python train.py --targets=["cell type"] --norm="layernorm_no_bias" --depths=[4, 7, 4] --am_softmax_margin=0.1 --muon_scale="match_rms_adamw" --ema_decay=0.995 --epochs=1.6 --warmup_steps=120
Rows from expert 9 of block 8, named by matrix and row number. Rows with one number belong to one neuron. Each number is 50 + 10 x the weight over the matrix's rms, rounded and kept within 0 to 99. All counts start at 0.
# up: expert up (model.blocks.8.mlp.up, 16x64x128), inputs 0-127
# down: expert down (model.blocks.8.mlp.down, 16x128x64, transposed), outputs 0-127
up.13:46 65 47 58 69 60 44 38 28 38 62 36 61 47 44 42 59 73 35 33 41 49 40 40 44 48 54 43 51 57 53 66 64 36 41 58 62 38 52 61 63 60 57 34 62 68 30 46 54 60 63 49 59 40 58 42 56 42 43 43 42 62 46 51 46 39 61 35 55 58 50 72 61 43 54 43 70 49 50 59 51 41 51 50 55 45 64 28 50 56 38 50 33 57 39 59 58 43 49 37 65 46 64 44 44 50 48 38 55 49 52 59 49 40 69 47 53 36 51 49 61 23 50 37 34 35 54 57
down.13:41 21 43 72 64 57 47 34 52 62 38 58 43 49 59 59 54 41 57 45 44 57 40 59 44 54 66 69 50 50 28 20 77 47 72 31 62 61 50 71 62 57 34 59 31 48 51 42 42 51 38 69 61 58 37 44 56 53 57 45 50 46 55 51 45 36 37 52 57 14 59 35 38 49 63 69 55 74 35 39 55 62 52 49 48 41 56 47 48 34 69 45 44 48 33 56 44 51 47 69 48 47 54 59 35 32 47 55 49 55 53 54 31 77 43 53 47 41 35 42 56 60 45 50 45 35 60 36
up.14:49 57 49 48 39 26 33 48 60 57 48 52 46 50 51 39 35 37 55 37 64 67 59 63 36 49 59 53 43 52 52 61 58 34 52 35 49 57 35 36 61 43 48 57 45 59 68 47 58 62 69 66 62 38 59 36 51 36 46 62 54 37 52 67 35 55 40 55 43 45 51 56 51 57 53 46 52 55 43 52 42 38 46 50 38 57 56 62 50 40 51 58 46 67 51 44 53 48 55 35 53 61 52 66 54 59 56 55 62 53 54 54 42 57 34 56 66 49 52 41 52 33 56 57 55 70 58 41
down.14:51 47 48 51 51 57 47 44 67 52 36 46 39 42 49 34 50 60 45 60 63 45 53 48 34 46 32 52 54 31 48 50 48 53 45 37 38 37 68 63 43 47 44 67 55 34 55 35 49 57 49 45 50 36 50 69 62 48 45 54 64 54 60 30 56 53 28 49 67 62 48 63 42 38 30 65 58 49 43 44 50 44 50 53 59 50 42 51 52 60 31 48 54 39 68 33 59 46 44 70 44 39 52 53 49 67 42 49 49 43 54 50 51 57 50 27 43 54 51 51 55 50 52 44 62 51 53 51
up.15:60 36 56 38 36 50 49 68 53 60 46 46 38 65 55 37 56 32 42 35 53 54 66 46 35 51 55 50 35 48 65 37 56 45 42 24 40 51 63 41 58 37 65 41 46 39 52 51 58 54 49 67 44 36 71 56 42 28 60 38 60 40 50 57 58 67 66 56 39 32 50 51 64 44 57 57 67 49 40 41 53 45 65 33 54 65 68 64 41 76 40 29 57 64 36 31 51 50 31 29 39 61 38 73 54 33 56 53 63 44 49 67 44 45 46 37 38 47 77 41 51 58 72 47 47 44 79 47
down.15:47 47 38 48 51 44 61 32 64 62 45 57 46 46 38 51 43 32 60 68 38 54 52 32 36 52 39 71 58 54 35 52 59 74 40 45 58 37 48 74 46 32 43 44 52 40 76 46 73 52 41 27 56 53 49 39 57 42 51 51 49 37 54 54 65 45 30 25 56 54 55 46 55 50 49 57 71 52 42 57 81 35 33 52 37 47 66 34 57 47 39 51 47 54 53 52 40 65 57 57 50 66 42 49 35 49 54 45 40 58 53 56 70 38 73 36 53 53 43 56 50 63 43 74 58 33 45 66
up.16:57 42 53 57 57 46 47 52 47 45 45 52 34 47 61 71 47 54 55 58 43 42 58 65 53 40 70 71 65 49 57 38 30 33 32 39 47 50 45 45 44 24 54 43 48 48 44 49 41 53 61 45 48 56 41 50 33 56 55 33 71 53 57 39 50 58 67 67 54 57 46 47 65 52 46 41 58 47 50 33 38 47 47 29 44 37 63 45 59 57 66 55 44 30 55 46 73 47 34 60 48 74 48 50 59 31 66 38 43 61 58 44 54 40 46 55 41 56 54 44 45 46 44 59 60 51 60 80
down.16:36 58 33 33 53 36 50 47 62 61 53 51 32 55 57 53 38 30 55 54 67 60 61 47 48 48 71 39 35 41 49 45 56 45 41 48 39 54 52 56 38 66 36 42 68 58 62 52 64 35 51 63 40 38 61 36 44 41 44 63 61 45 42 54 42 62 40 35 34 47 56 42 53 33 39 52 37 52 54 54 63 62 44 48 47 49 56 39 41 78 42 62 52 44 59 44 49 60 40 56 55 49 45 57 48 71 52 51 55 63 42 55 52 57 62 44 61 69 44 61 53 60 42 63 56 40 43 52
up.17:58 52 57 48 56 50 52 50 49 50 24 37 23 47 50 47 56 51 43 57 40 47 50 32 58 50 54 47 62 47 57 48 44 45 59 60 55 50 55 53 50 45 45 49 52 46 49 49 38 39 48 62 53 49 38 64 49 56 49 44 49 55 53 53 61 43 34 48 50 47 44 49 47 54 47 64 55 51 20 56 41 51 49 64 44 34 59 64 45 48 43 48 67 32 58 44 50 47 39 57 30 47 46 41 39 51 60 54 47 45 60 51 47 56 63 51 56 49 54 55 51 57 51 59 49 50 46 66
down.17:51 36 44 31 52 50 52 52 54 52 60 48 58 56 48 41 48 59 34 46 54 60 62 50 41 54 58 52 40 48 50 57 53 48 54 49 39 48 49 47 32 55 65 51 35 57 52 56 48 58 62 60 29 45 53 42 37 51 58 52 62 49 54 55 50 60 66 48 59 39 44 46 55 55 54 54 37 48 64 40 49 50 55 57 52 36 36 49 38 48 64 44 41 57 51 67 29 53 59 56 74 52 56 37 54 46 39 50 55 65 40 58 47 43 40 58 69 51 56 44 55 52 48 68 47 55 54 55
up.18:58 53 58 47 42 59 42 44 36 44 58 41 53 43 50 42 64 54 59 57 49 37 55 57 68 48 69 45 27 53 49 38 65 55 47 45 58 41 41 22 61 53 39 51 56 55 51 65 42 67 62 44 60 50 62 44 47 52 41 59 48 52 55 47 41 29 39 49 70 62 46 60 59 35 52 34 48 41 45 60 45 31 47 37 60 43 33 43 59 50 50 51 57 54 59 44 76 72 42 58 46 40 55 51 34 61 46 63 35 42 52 38 56 54 41 53 43 61 46 54 50 31 53 68 36 53 54 47
down.18:44 54 61 43 48 35 58 29 39 57 44 67 54 40 35 58 49 30 53 39 54 51 60 66 37 53 46 51 71 51 68 58 48 49 60 32 51 68 56 61 64 41 46 65 41 57 64 37 51 43 49 43 58 52 39 52 58 52 47 38 41 58 52 36 54 47 44 53 50 32 38 69 36 43 37 54 46 50 36 47 45 58 60 65 49 40 64 59 38 66 47 53 52 37 45 40 62 45 42 49 57 52 60 62 54 36 61 58 52 59 61 36 61 50 56 57 55 34 41 48 66 38 60 49 59 47 44 28
up.19:51 52 32 48 36 41 47 46 59 69 45 68 61 52 49 40 60 49 57 67 72 49 54 70 44 48 45 54 38 51 49 46 38 57 50 50 45 35 42 49 54 31 60 51 55 53 58 56 42 53 57 55 50 55 56 39 66 60 29 51 34 51 53 68 51 55 54 65 52 50 45 45 37 59 53 47 61 47 47 34 34 56 44 63 41 56 57 56 46 52 51 56 58 29 42 50 30 41 45 44 47 45 32 51 48 56 67 56 54 55 47 58 59 46 50 44 51 62 46 51 57 66 50 39 44 27 58 54
down.19:44 55 34 52 51 63 48 56 47 32 41 57 44 41 64 64 58 51 49 30 36 38 38 48 58 50 30 65 42 31 57 56 44 56 59 57 55 37 43 55 49 46 49 45 56 41 68 38 56 36 47 31 64 42 56 36 47 47 32 52 74 49 54 54 58 64 47 44 41 49 48 68 57 52 42 69 73 59 44 51 51 53 42 58 51 50 56 59 45 65 42 60 48 56 53 35 41 55 34 59 41 40 39 67 64 40 55 45 48 68 53 58 52 46 59 45 74 51 49 49 45 60 46 40 38 41 53 55
up.20:50 25 61 42 49 41 60 57 44 56 47 35 49 50 42 50 60 30 48 52 21 54 47 39 55 40 55 54 71 50 36 39 48 64 52 54 49 62 50 58 54 45 44 55 54 24 53 45 52 44 51 42 62 58 46 55 55 47 74 41 60 43 48 61 41 56 51 46 48 44 50 59 52 58 59 67 77 16 54 36 47 56 46 33 32 50 62 64 50 50 50 61 44 78 55 45 60 59 40 51 49 44 31 57 50 51 48 52 41 43 68 48 27 64 60 54 25 32 69 48 37 55 48 56 35 46 54 61
down.20:54 55 54 53 52 48 54 42 66 79 49 42 52 62 49 47 50 24 50 56 59 51 51 36 41 54 56 69 47 37 23 57 42 53 49 54 51 51 55 51 29 56 42 45 46 46 64 58 48 52 50 46 60 53 65 60 38 19 49 60 69 45 55 39 68 52 51 39 37 40 46 53 64 33 54 41 41 54 62 31 52 45 57 61 48 51 64 39 40 35 27 24 38 57 56 56 43 53 64 40 36 79 61 33 42 51 51 59 53 57 41 64 53 29 78 64 42 33 50 61 52 59 60 58 46 35 55 63
up.21:45 40 37 35 44 54 43 67 49 47 43 38 57 63 58 47 66 22 47 53 50 48 39 42 36 54 46 41 65 44 43 45 44 55 53 50 41 47 59 49 55 44 48 70 46 51 48 45 64 48 45 54 51 36 29 45 54 42 52 43 65 30 65 47 51 47 48 62 40 43 55 41 35 61 62 45 58 33 29 33 55 55 58 37 42 56 40 48 42 67 44 56 52 47 55 52 49 45 46 74 46 52 24 55 44 45 55 67 48 44 70 64 49 55 52 59 69 46 73 55 62 49 46 52 61 19 63 58
down.21:50 48 53 72 50 41 64 54 63 75 42 47 52 54 47 61 48 43 56 59 50 40 54 42 46 47 61 61 60 60 39 47 29 42 67 59 73 59 51 51 58 45 48 56 48 43 41 51 56 60 61 53 37 41 65 62 51 37 45 47 67 47 54 81 35 49 50 45 59 48 50 53 64 38 48 64 44 42 48 50 53 28 55 48 35 48 58 24 40 33 38 44 30 52 69 62 33 44 40 39 36 73 40 42 39 48 46 64 48 63 46 50 54 48 66 44 32 53 48 57 48 67 45 56 43 55 38 59
up.22:46 65 38 65 48 64 45 31 42 60 52 43 55 46 38 46 42 55 63 41 49 51 27 57 63 41 38 31 58 48 48 39 73 58 46 31 51 51 35 63 47 47 42 57 55 52 51 51 39 59 62 52 49 53 36 63 34 54 49 58 48 65 34 69 35 32 56 53 55 49 43 50 44 57 53 34 39 69 55 63 44 57 40 74 65 51 47 60 30 37 59 43 46 47 58 39 36 40 34 30 56 54 58 39 54 64 47 66 56 51 59 68 47 56 55 38 44 67 48 49 61 49 61 39 42 48 47 60
down.22:55 47 58 46 54 51 51 43 49 51 42 45 61 34 68 63 48 35 49 59 36 45 41 42 58 59 46 50 51 54 53 28 63 43 57 59 53 49 57 55 47 55 52 59 35 41 58 52 27 57 47 41 59 38 47 53 57 53 61 22 63 25 44 30 68 38 63 48 40 73 54 60 41 59 60 39 38 40 49 51 53 59 71 55 45 43 45 45 38 45 39 52 70 45 48 48 65 60 62 46 59 47 48 44 57 33 40 44 45 42 59 43 47 40 39 49 55 45 56 48 64 38 46 46 35 40 61 38
up.23:48 48 58 58 40 50 47 43 40 44 45 41 48 45 48 41 43 71 46 42 58 57 49 47 48 43 49 46 46 51 50 42 45 54 50 67 46 42 47 49 70 46 61 58 53 54 52 45 65 39 46 55 48 55 42 70 57 45 38 50 63 56 50 59 46 59 58 61 51 56 51 45 31 56 60 52 70 55 64 47 41 45 44 41 49 50 33 49 61 49 47 53 36 51 46 49 52 60 40 50 63 55 45 51 49 41 67 55 56 33 35 62 40 50 52 57 64 58 47 59 48 47 44 37 40 67 51 63
down.23:57 51 48 52 54 32 49 68 64 40 58 51 58 45 58 58 43 35 48 51 58 45 47 61 60 55 42 43 40 53 47 64 56 41 55 49 41 53 46 57 55 56 59 37 44 50 52 45 34 48 49 49 57 44 61 42 52 35 46 50 64 59 50 64 45 32 39 44 52 44 50 50 51 54 45 56 45 53 44 52 58 45 54 50 62 55 52 43 61 39 62 64 53 65 55 48 59 56 39 55 40 40 61 47 59 54 54 50 55 63 39 53 45 55 40 63 57 45 53 35 52 51 41 49 52 47 41 47
up.24:51 51 59 44 38 56 34 29 58 43 58 52 48 37 55 51 46 71 55 44 64 53 63 45 46 51 44 58 50 67 50 41 40 51 28 50 57 50 56 50 69 34 41 60 55 55 26 57 28 45 57 50 37 57 34 51 38 40 55 47 54 49 50 53 56 41 66 56 53 52 39 45 34 65 57 56 60 53 50 56 53 63 56 35 47 48 68 50 45 57 63 53 50 31 45 37 52 46 48 51 43 55 50 55 61 41 56 37 54 50 62 52 36 46 64 28 54 35 41 63 48 38 45 59 54 61 45 74
down.24:53 57 45 36 62 50 52 31 67 59 45 60 46 64 40 48 41 42 42 49 53 69 58 52 59 55 37 39 49 41 48 54 57 44 51 53 35 50 54 53 54 55 68 55 57 56 45 59 60 61 42 44 52 56 55 38 48 53 40 60 53 51 43 53 67 40 40 24 48 40 31 51 60 58 38 50 50 62 48 27 53 44 49 59 51 49 56 49 45 36 44 56 45 65 43 37 36 54 29 48 73 39 26 65 42 67 59 49 63 34 40 45 40 54 50 31 51 51 50 51 53 48 28 67 57 54 51 44
up.25:48 51 39 38 55 42 57 53 57 65 38 49 42 55 51 53 64 56 33 56 50 45 54 31 48 49 35 47 63 24 53 69 53 58 53 55 43 38 68 42 50 48 41 66 65 49 59 36 49 49 51 53 36 45 42 52 51 48 35 45 50 57 68 47 37 47 45 44 46 46 48 48 39 46 58 50 56 29 43 64 65 55 40 65 43 69 68 66 42 50 39 48 57 45 48 39 52 64 67 56 50 65 56 39 55 60 33 48 39 49 37 65 60 45 57 37 52 60 65 46 48 48 59 59 54 60 49 49
down.25:70 56 37 56 35 59 40 44 41 55 63 42 56 42 53 68 59 71 41 64 46 44 75 51 37 53 47 48 56 53 47 51 56 58 55 63 45 48 41 48 32 43 67 38 55 59 57 58 64 71 57 50 62 50 54 33 52 54 44 51 57 49 40 48 56 61 57 38 74 56 54 33 55 23 49 66 34 49 32 48 49 40 49 51 47 63 43 41 49 52 51 53 28 57 51 43 49 35 44 58 43 58 36 39 52 62 31 40 58 49 59 57 41 52 39 59 59 54 57 54 45 49 40 63 39 45 35 56
up.26:44 44 64 46 51 47 47 49 40 39 42 44 54 45 54 53 50 51 61 50 39 45 40 44 44 51 57 43 51 47 38 45 50 38 64 54 70 46 40 58 62 36 66 54 42 51 48 40 36 57 43 61 46 52 44 56 45 57 46 45 59 42 57 50 57 44 41 45 60 40 44 33 50 66 38 55 51 52 42 38 41 61 56 50 41 50 56 50 60 47 50 52 48 47 46 40 39 42 62 47 37 68 49 41 48 34 62 55 72 58 59 41 60 54 60 70 46 65 45 54 62 57 51 43 47 66 51 50
down.26:57 50 45 52 49 51 41 52 54 40 66 50 59 51 69 40 45 58 52 51 51 56 42 49 39 45 61 55 42 48 53 50 62 31 46 72 37 56 42 45 49 62 51 47 47 47 50 55 64 39 44 49 61 54 45 54 39 47 57 52 61 47 67 59 49 65 59 40 50 55 56 41 48 40 42 48 46 40 47 45 41 47 42 55 59 27 39 38 59 39 54 36 65 52 46 43 59 56 45 71 53 31 52 48 50 58 44 40 49 62 38 50 45 45 57 56 40 39 51 45 42 36 42 52 56 54 69 51
up.27:40 48 50 53 52 56 53 49 67 51 58 53 43 49 44 54 42 47 45 68 51 47 39 41 45 42 60 61 73 59 28 59 72 67 30 33 47 71 45 62 33 42 54 50 56 15 63 48 52 50 57 59 33 70 52 60 58 63 57 50 66 25 55 36 50 47 52 44 49 45 46 38 41 68 45 40 40 59 50 49 48 51 42 56 55 43 56 61 60 43 37 42 66 45 42 46 33 63 65 40 35 60 43 48 41 47 58 58 42 27 49 55 58 35 52 61 39 44 37 50 40 65 35 51 40 83 30 61
down.27:86 50 41 42 60 60 64 53 46 68 48 45 54 42 62 28 65 41 47 59 44 47 35 42 60 41 50 37 46 46 35 62 57 41 41 47 53 59 59 25 36 52 62 50 41 44 59 50 68 39 45 49 45 48 47 56 28 50 52 48 54 53 43 35 46 42 42 39 52 56 51 52 60 53 46 56 68 42 33 59 45 78 47 52 51 53 64 60 58 35 51 49 39 59 62 56 53 33 45 64 58 61 53 54 58 45 38 60 61 47 46 32 38 55 37 74 44 67 55 49 48 44 69 63 47 58 36 61
up.28:40 59 38 59 38 43 60 51 76 43 53 48 63 63 45 53 53 42 51 52 48 46 63 39 53 36 44 54 46 46 46 46 54 48 49 57 40 57 37 39 50 57 48 48 42 56 59 55 35 50 50 58 55 41 53 53 48 48 50 41 38 49 60 38 50 46 39 52 64 51 56 54 29 38 52 52 48 36 61 66 51 40 60 43 50 56 53 64 45 35 51 61 60 56 36 68 33 25 39 56 61 55 55 52 52 60 38 31 49 51 58 56 56 51 41 65 62 55 19 52 62 58 37 40 45 57 45 43
down.28:40 60 54 44 57 59 47 62 42 47 48 49 48 66 45 37 58 61 49 42 73 46 49 51 51 55 53 63 48 52 37 48 50 49 47 85 58 52 60 57 52 60 46 68 59 55 38 64 57 55 57 50 50 46 50 41 58 60 57 56 57 55 57 72 52 59 52 40 54 23 36 54 30 45 44 59 54 35 53 27 47 53 41 50 47 56 50 42 48 59 41 47 55 28 50 52 67 63 42 59 44 40 37 42 34 56 35 37 57 55 45 35 36 41 35 39 33 49 34 36 51 59 57 57 62 53 48 50
up.29:61 63 45 52 57 33 38 48 47 42 46 39 51 55 65 57 41 45 47 45 50 52 60 50 46 35 68 62 56 54 48 58 55 43 41 43 54 46 54 47 35 53 39 59 56 27 42 42 43 36 53 47 54 54 50 49 44 49 64 35 45 48 30 49 47 72 50 41 61 59 73 36 47 62 60 61 28 46 55 28 48 38 49 43 38 68 52 42 41 51 54 51 42 53 61 46 39 58 58 56 63 50 26 47 43 32 61 44 52 75 44 61 65 56 63 63 34 46 49 45 58 41 37 49 61 47 29 56
down.29:41 40 53 40 47 47 63 45 69 48 58 41 43 38 61 44 55 56 61 73 43 60 45 51 55 63 42 53 52 63 40 46 54 36 46 34 72 35 65 43 33 57 65 40 61 50 57 67 53 46 48 57 56 44 46 70 44 45 65 50 56 48 45 47 45 55 65 37 52 49 66 76 65 63 32 47 39 63 59 55 54 58 57 37 33 61 47 32 64 71 49 51 35 54 57 43 49 48 45 42 49 52 58 56 35 72 54 46 57 46 45 54 58 54 39 63 58 50 39 34 36 37 51 69 38 27 54 51
up.30:53 53 27 45 52 47 30 44 54 55 51 56 48 43 33 35 57 64 57 43 43 38 47 49 55 72 44 47 67 45 64 54 32 62 46 52 59 40 36 33 70 32 50 45 46 62 35 45 41 41 47 54 59 49 46 48 43 48 37 42 57 36 43 53 56 60 61 58 65 61 40 46 58 47 48 54 41 46 77 45 49 59 45 55 52 37 46 46 51 42 56 45 43 47 42 59 65 59 50 44 50 31 52 59 56 60 54 47 44 44 48 50 42 39 56 52 58 59 61 44 58 57 55 47 53 64 44 53
down.30:51 47 58 55 52 68 46 38 51 57 74 36 40 27 35 47 51 37 46 42 47 46 45 54 59 39 44 50 51 64 41 56 67 45 47 40 49 50 48 69 53 53 59 42 44 35 48 46 53 41 43 72 41 41 54 42 48 54 39 52 44 50 62 46 50 40 49 34 28 44 50 40 56 52 48 43 40 56 53 68 47 58 48 39 60 48 55 38 51 57 63 40 57 63 49 45 52 62 37 53 37 52 37 45 52 52 41 59 26 49 55 54 33 46 48 47 52 82 46 57 50 48 57 47 60 41 61 54
up.31:65 40 52 58 52 51 57 46 59 44 57 39 50 49 57 50 59 49 62 42 44 42 40 52 68 53 60 61 50 32 57 49 43 46 50 53 36 59 67 66 48 51 40 50 43 58 37 44 42 56 51 57 55 36 44 61 42 65 48 42 45 41 40 45 66 62 51 57 53 46 50 52 55 45 53 30 50 45 59 55 38 53 41 50 38 58 54 49 60 52 56 40 45 67 54 32 46 48 34 42 54 53 33 46 60 50 43 48 44 54 45 50 50 59 41 56 55 63 39 37 53 40 65 60 32 51 61 61
down.31:40 59 49 49 41 58 43 57 48 23 58 52 61 50 34 75 52 63 35 49 59 47 52 51 47 63 52 51 49 67 52 52 63 51 44 42 54 45 34 65 50 52 58 48 46 47 51 65 40 39 59 55 41 40 68 39 53 25 52 67 59 52 57 49 47 48 58 47 42 49 47 73 52 46 46 52 29 53 48 39 63 51 51 40 64 51 63 29 46 57 47 49 31 45 43 46 43 67 46 54 73 59 65 46 35 65 48 45 55 51 48 46 42 45 50 50 59 47 44 34 56 62 32 50 57 54 38 62
up.32:54 41 47 52 59 54 54 37 52 52 53 43 41 49 49 57 49 56 43 64 48 54 58 47 64 69 48 42 39 42 58 53 60 57 51 62 49 56 48 58 46 43 46 52 41 57 39 41 57 32 59 45 53 57 50 37 51 49 47 51 43 50 54 47 39 51 43 51 53 48 49 47 47 62 38 52 67 42 53 47 56 35 47 57 47 42 57 44 47 56 56 59 55 43 50 36 44 52 53 55 47 59 66 41 47 45 53 61 41 51 40 43 49 39 50 49 48 62 51 48 66 52 47 47 50 49 43 40
down.32:54 50 49 45 62 50 34 45 38 44 47 61 37 57 51 59 39 43 55 47 49 69 50 57 62 28 33 51 44 41 50 41 53 47 55 46 70 51 49 53 46 49 59 43 42 44 53 46 61 38 59 40 49 62 56 37 52 56 52 66 57 54 60 38 49 44 52 68 39 47 54 30 49 49 37 44 42 52 49 50 35 47 52 34 54 53 46 51 56 53 58 43 57 57 50 47 52 50 67 46 54 51 38 64 48 59 56 40 55 44 58 58 59 44 54 72 46 43 68 49 46 45 50 50 57 45 47 43
up.33:58 44 47 77 63 26 57 60 41 66 58 45 50 43 52 62 48 48 36 76 47 47 51 37 62 40 62 28 66 45 37 43 32 61 54 49 45 45 44 38 48 55 57 36 59 56 53 44 55 52 51 55 33 57 64 52 26 49 53 22 76 33 65 50 34 60 49 39 61 63 61 63 59 28 41 56 35 50 44 55 57 70 30 39 48 44 35 55 50 38 62 41 47 62 69 52 16 46 38 58 50 43 55 43 48 65 52 50 38 54 65 46 36 54 59 42 55 45 44 40 52 65 59 51 52 41 54 58
down.33:69 55 46 48 53 39 53 58 40 46 50 58 31 58 71 57 54 35 58 64 56 69 53 47 41 47 68 50 52 61 48 51 46 52 36 42 43 44 41 48 42 32 42 56 44 38 43 35 63 40 54 73 39 54 66 34 36 45 55 65 54 58 55 42 26 72 57 42 43 38 46 49 56 97 54 55 62 45 36 50 56 58 75 54 51 43 63 40 50 55 55 30 47 33 39 55 52 45 46 49 38 51 38 67 36 66 74 50 36 52 39 51 42 41 63 55 66 36 56 64 39 50 34 44 51 60 56 53
up.34:66 50 54 48 49 64 44 28 47 65 37 42 28 59 50 50 61 62 58 58 50 68 57 54 41 46 56 57 54 77 30 40 64 62 47 56 53 43 51 70 59 33 50 60 22 60 49 61 45 52 55 46 57 62 43 57 60 51 55 46 60 66 52 76 52 55 66 53 58 51 37 58 30 59 54 44 44 40 64 59 39 33 49 44 56 52 56 36 49 52 38 77 33 51 34 50 25 52 53 50 34 53 55 70 44 53 27 58 61 38 58 63 29 49 41 39 46 43 37 43 54 52 42 52 56 50 61 34
down.34:57 66 60 56 70 44 59 48 68 49 47 49 41 54 54 56 54 22 44 55 53 45 44 63 48 34 45 57 52 52 46 44 46 47 51 51 33 58 54 47 50 29 43 49 66 47 46 58 47 60 42 54 54 47 40 49 45 46 46 57 64 50 59 40 40 70 34 51 59 62 49 57 61 27 31 42 58 76 52 36 74 61 54 31 60 50 52 60 52 41 42 29 58 61 48 40 51 29 34 54 56 55 40 32 55 34 53 63 43 44 68 61 55 46 53 50 59 42 52 51 46 61 43 53 50 72 53 60
up.35:56 43 69 37 49 55 45 72 50 40 69 41 51 51 49 54 63 44 37 41 58 33 48 40 40 57 51 45 48 48 41 58 65 39 35 58 47 44 64 58 31 40 65 44 44 37 58 54 59 56 55 56 41 62 64 57 56 40 59 68 54 65 41 34 42 42 58 35 50 42 59 43 59 51 51 35 43 49 37 53 63 37 42 51 64 56 54 46 52 50 52 39 46 48 57 49 45 72 62 59 47 44 55 54 59 54 53 28 44 45 41 46 56 59 35 51 56 49 54 42 34 53 37 51 62 50 43 50
down.35:58 48 45 52 35 38 59 41 41 46 34 44 49 47 53 41 57 41 62 47 42 54 38 60 49 48 67 58 60 56 39 58 37 62 63 35 50 57 45 39 50 56 54 41 47 58 46 46 71 41 55 38 51 59 40 42 33 69 68 37 32 60 50 48 53 50 49 51 48 53 60 63 42 51 50 59 54 52 65 53 47 73 32 61 38 50 57 45 46 61 64 60 55 58 31 63 76 42 58 58 53 53 66 45 40 59 50 54 63 38 53 54 44 49 36 65 54 65 42 56 47 37 64 47 53 33 50 42
up.36:54 48 53 42 47 50 71 59 38 55 49 36 47 54 39 40 60 41 42 33 40 52 45 43 55 43 59 54 65 60 36 53 37 44 48 50 62 58 34 52 63 47 58 68 49 64 42 41 53 58 45 81 50 45 38 57 60 56 55 69 42 36 50 55 47 57 25 44 38 40 45 52 50 41 39 52 60 54 34 50 50 42 41 62 56 50 50 48 34 52 45 56 56 53 43 49 30 45 51 57 51 62 52 56 52 69 57 56 57 54 65 33 58 53 43 67 55 54 57 37 49 46 47 47 46 48 45 41
down.36:49 33 40 53 62 39 50 49 67 51 37 48 43 44 75 49 52 39 41 53 50 42 43 29 51 39 45 56 35 46 42 44 65 53 52 57 43 37 58 53 60 48 46 49 64 43 61 52 57 43 53 66 56 30 58 47 41 37 46 47 34 62 66 46 43 80 43 65 32 31 53 55 47 54 59 62 26 61 57 52 61 56 48 53 65 39 38 45 40 36 58 51 41 64 69 44 59 59 39 55 52 50 48 49 57 51 40 39 44 65 52 50 41 56 55 59 44 48 61 47 71 63 53 53 45 49 55 36
up.37:63 36 73 59 37 51 52 44 20 73 38 45 32 43 46 44 42 32 39 55 41 46 48 45 42 48 45 64 43 43 41 50 28 47 55 69 54 24 51 54 44 36 44 42 26 54 48 47 45 43 53 48 64 53 24 79 42 70 58 49 36 69 46 39 61 57 43 56 47 61 59 42 54 52 62 51 72 35 41 56 56 37 39 27 60 52 57 63 74 53 33 49 38 59 56 56 68 51 30 50 55 63 45 47 33 69 42 62 56 43 33 69 51 70 43 52 35 55 50 45 55 49 66 61 58 35 81 62
down.37:61 57 51 37 53 33 54 41 84 56 39 67 67 62 48 67 47 16 26 46 58 44 37 30 45 63 57 42 51 56 57 65 54 72 45 55 53 65 50 49 28 48 56 55 43 57 53 38 36 60 54 50 44 58 38 54 43 47 46 57 49 48 47 71 42 61 72 55 42 62 48 45 43 38 46 26 31 33 80 42 57 51 58 50 56 60 27 51 46 62 36 57 42 33 53 47 39 65 51 64 40 59 57 53 37 43 37 49 28 52 63 33 50 41 49 52 55 31 46 63 40 53 40 49 67 46 26 51
up.38:39 58 50 59 53 51 32 25 67 55 51 62 40 48 28 52 35 60 77 57 76 60 67 50 70 46 52 64 42 54 46 73 64 62 56 45 47 40 38 52 47 43 57 64 57 34 48 47 46 40 48 53 45 54 36 34 57 45 41 67 40 41 39 58 44 41 33 38 56 50 59 50 46 58 58 36 29 50 74 51 51 25 46 40 55 52 54 50 52 42 63 43 37 63 56 56 59 48 56 40 54 43 48 61 52 41 41 51 40 46 49 51 48 43 46 40 41 46 64 41 46 45 55 64 55 37 47 52
down.38:44 60 55 46 46 48 62 65 52 44 47 55 39 36 54 37 62 31 59 51 34 50 47 69 54 46 56 41 64 56 82 54 74 52 54 65 51 44 63 33 43 27 44 46 58 40 44 45 45 46 56 29 49 56 50 53 67 51 34 55 44 33 49 50 37 51 58 64 62 58 48 68 48 32 45 54 30 42 60 61 51 63 46 27 63 44 54 54 37 58 40 52 60 48 58 45 48 43 46 61 26 49 68 55 37 42 54 71 57 46 34 56 44 64 56 42 45 63 54 70 47 54 38 38 51 75 60 45
up.39:63 41 53 57 54 50 33 48 55 66 50 33 46 46 46 41 68 57 51 52 61 68 48 61 51 59 55 45 59 55 66 52 61 51 42 54 62 43 62 81 31 51 53 49 27 45 72 53 43 38 37 52 41 55 38 47 61 55 52 50 53 50 44 41 48 46 43 42 50 44 54 27 59 48 52 42 37 49 39 51 51 51 52 64 74 48 68 61 73 46 38 52 48 52 51 50 29 28 60 50 56 41 49 41 50 46 49 56 54 53 60 37 36 40 58 61 34 40 53 38 56 51 40 33 58 48 52 54
down.39:58 52 52 38 53 46 72 71 44 46 50 55 30 51 62 59 34 39 39 51 18 48 50 36 44 43 50 52 40 55 57 46 34 44 60 56 41 65 40 35 64 54 59 40 47 51 57 51 36 51 44 39 58 57 64 27 52 71 65 37 48 27 53 49 43 57 54 44 52 67 50 54 56 60 34 51 49 70 47 54 46 48 35 42 53 39 45 46 53 39 53 42 56 61 64 56 67 61 59 43 39 47 52 43 47 56 53 55 42 58 55 42 50 40 55 81 60 45 54 44 48 35 49 48 44 70 57 52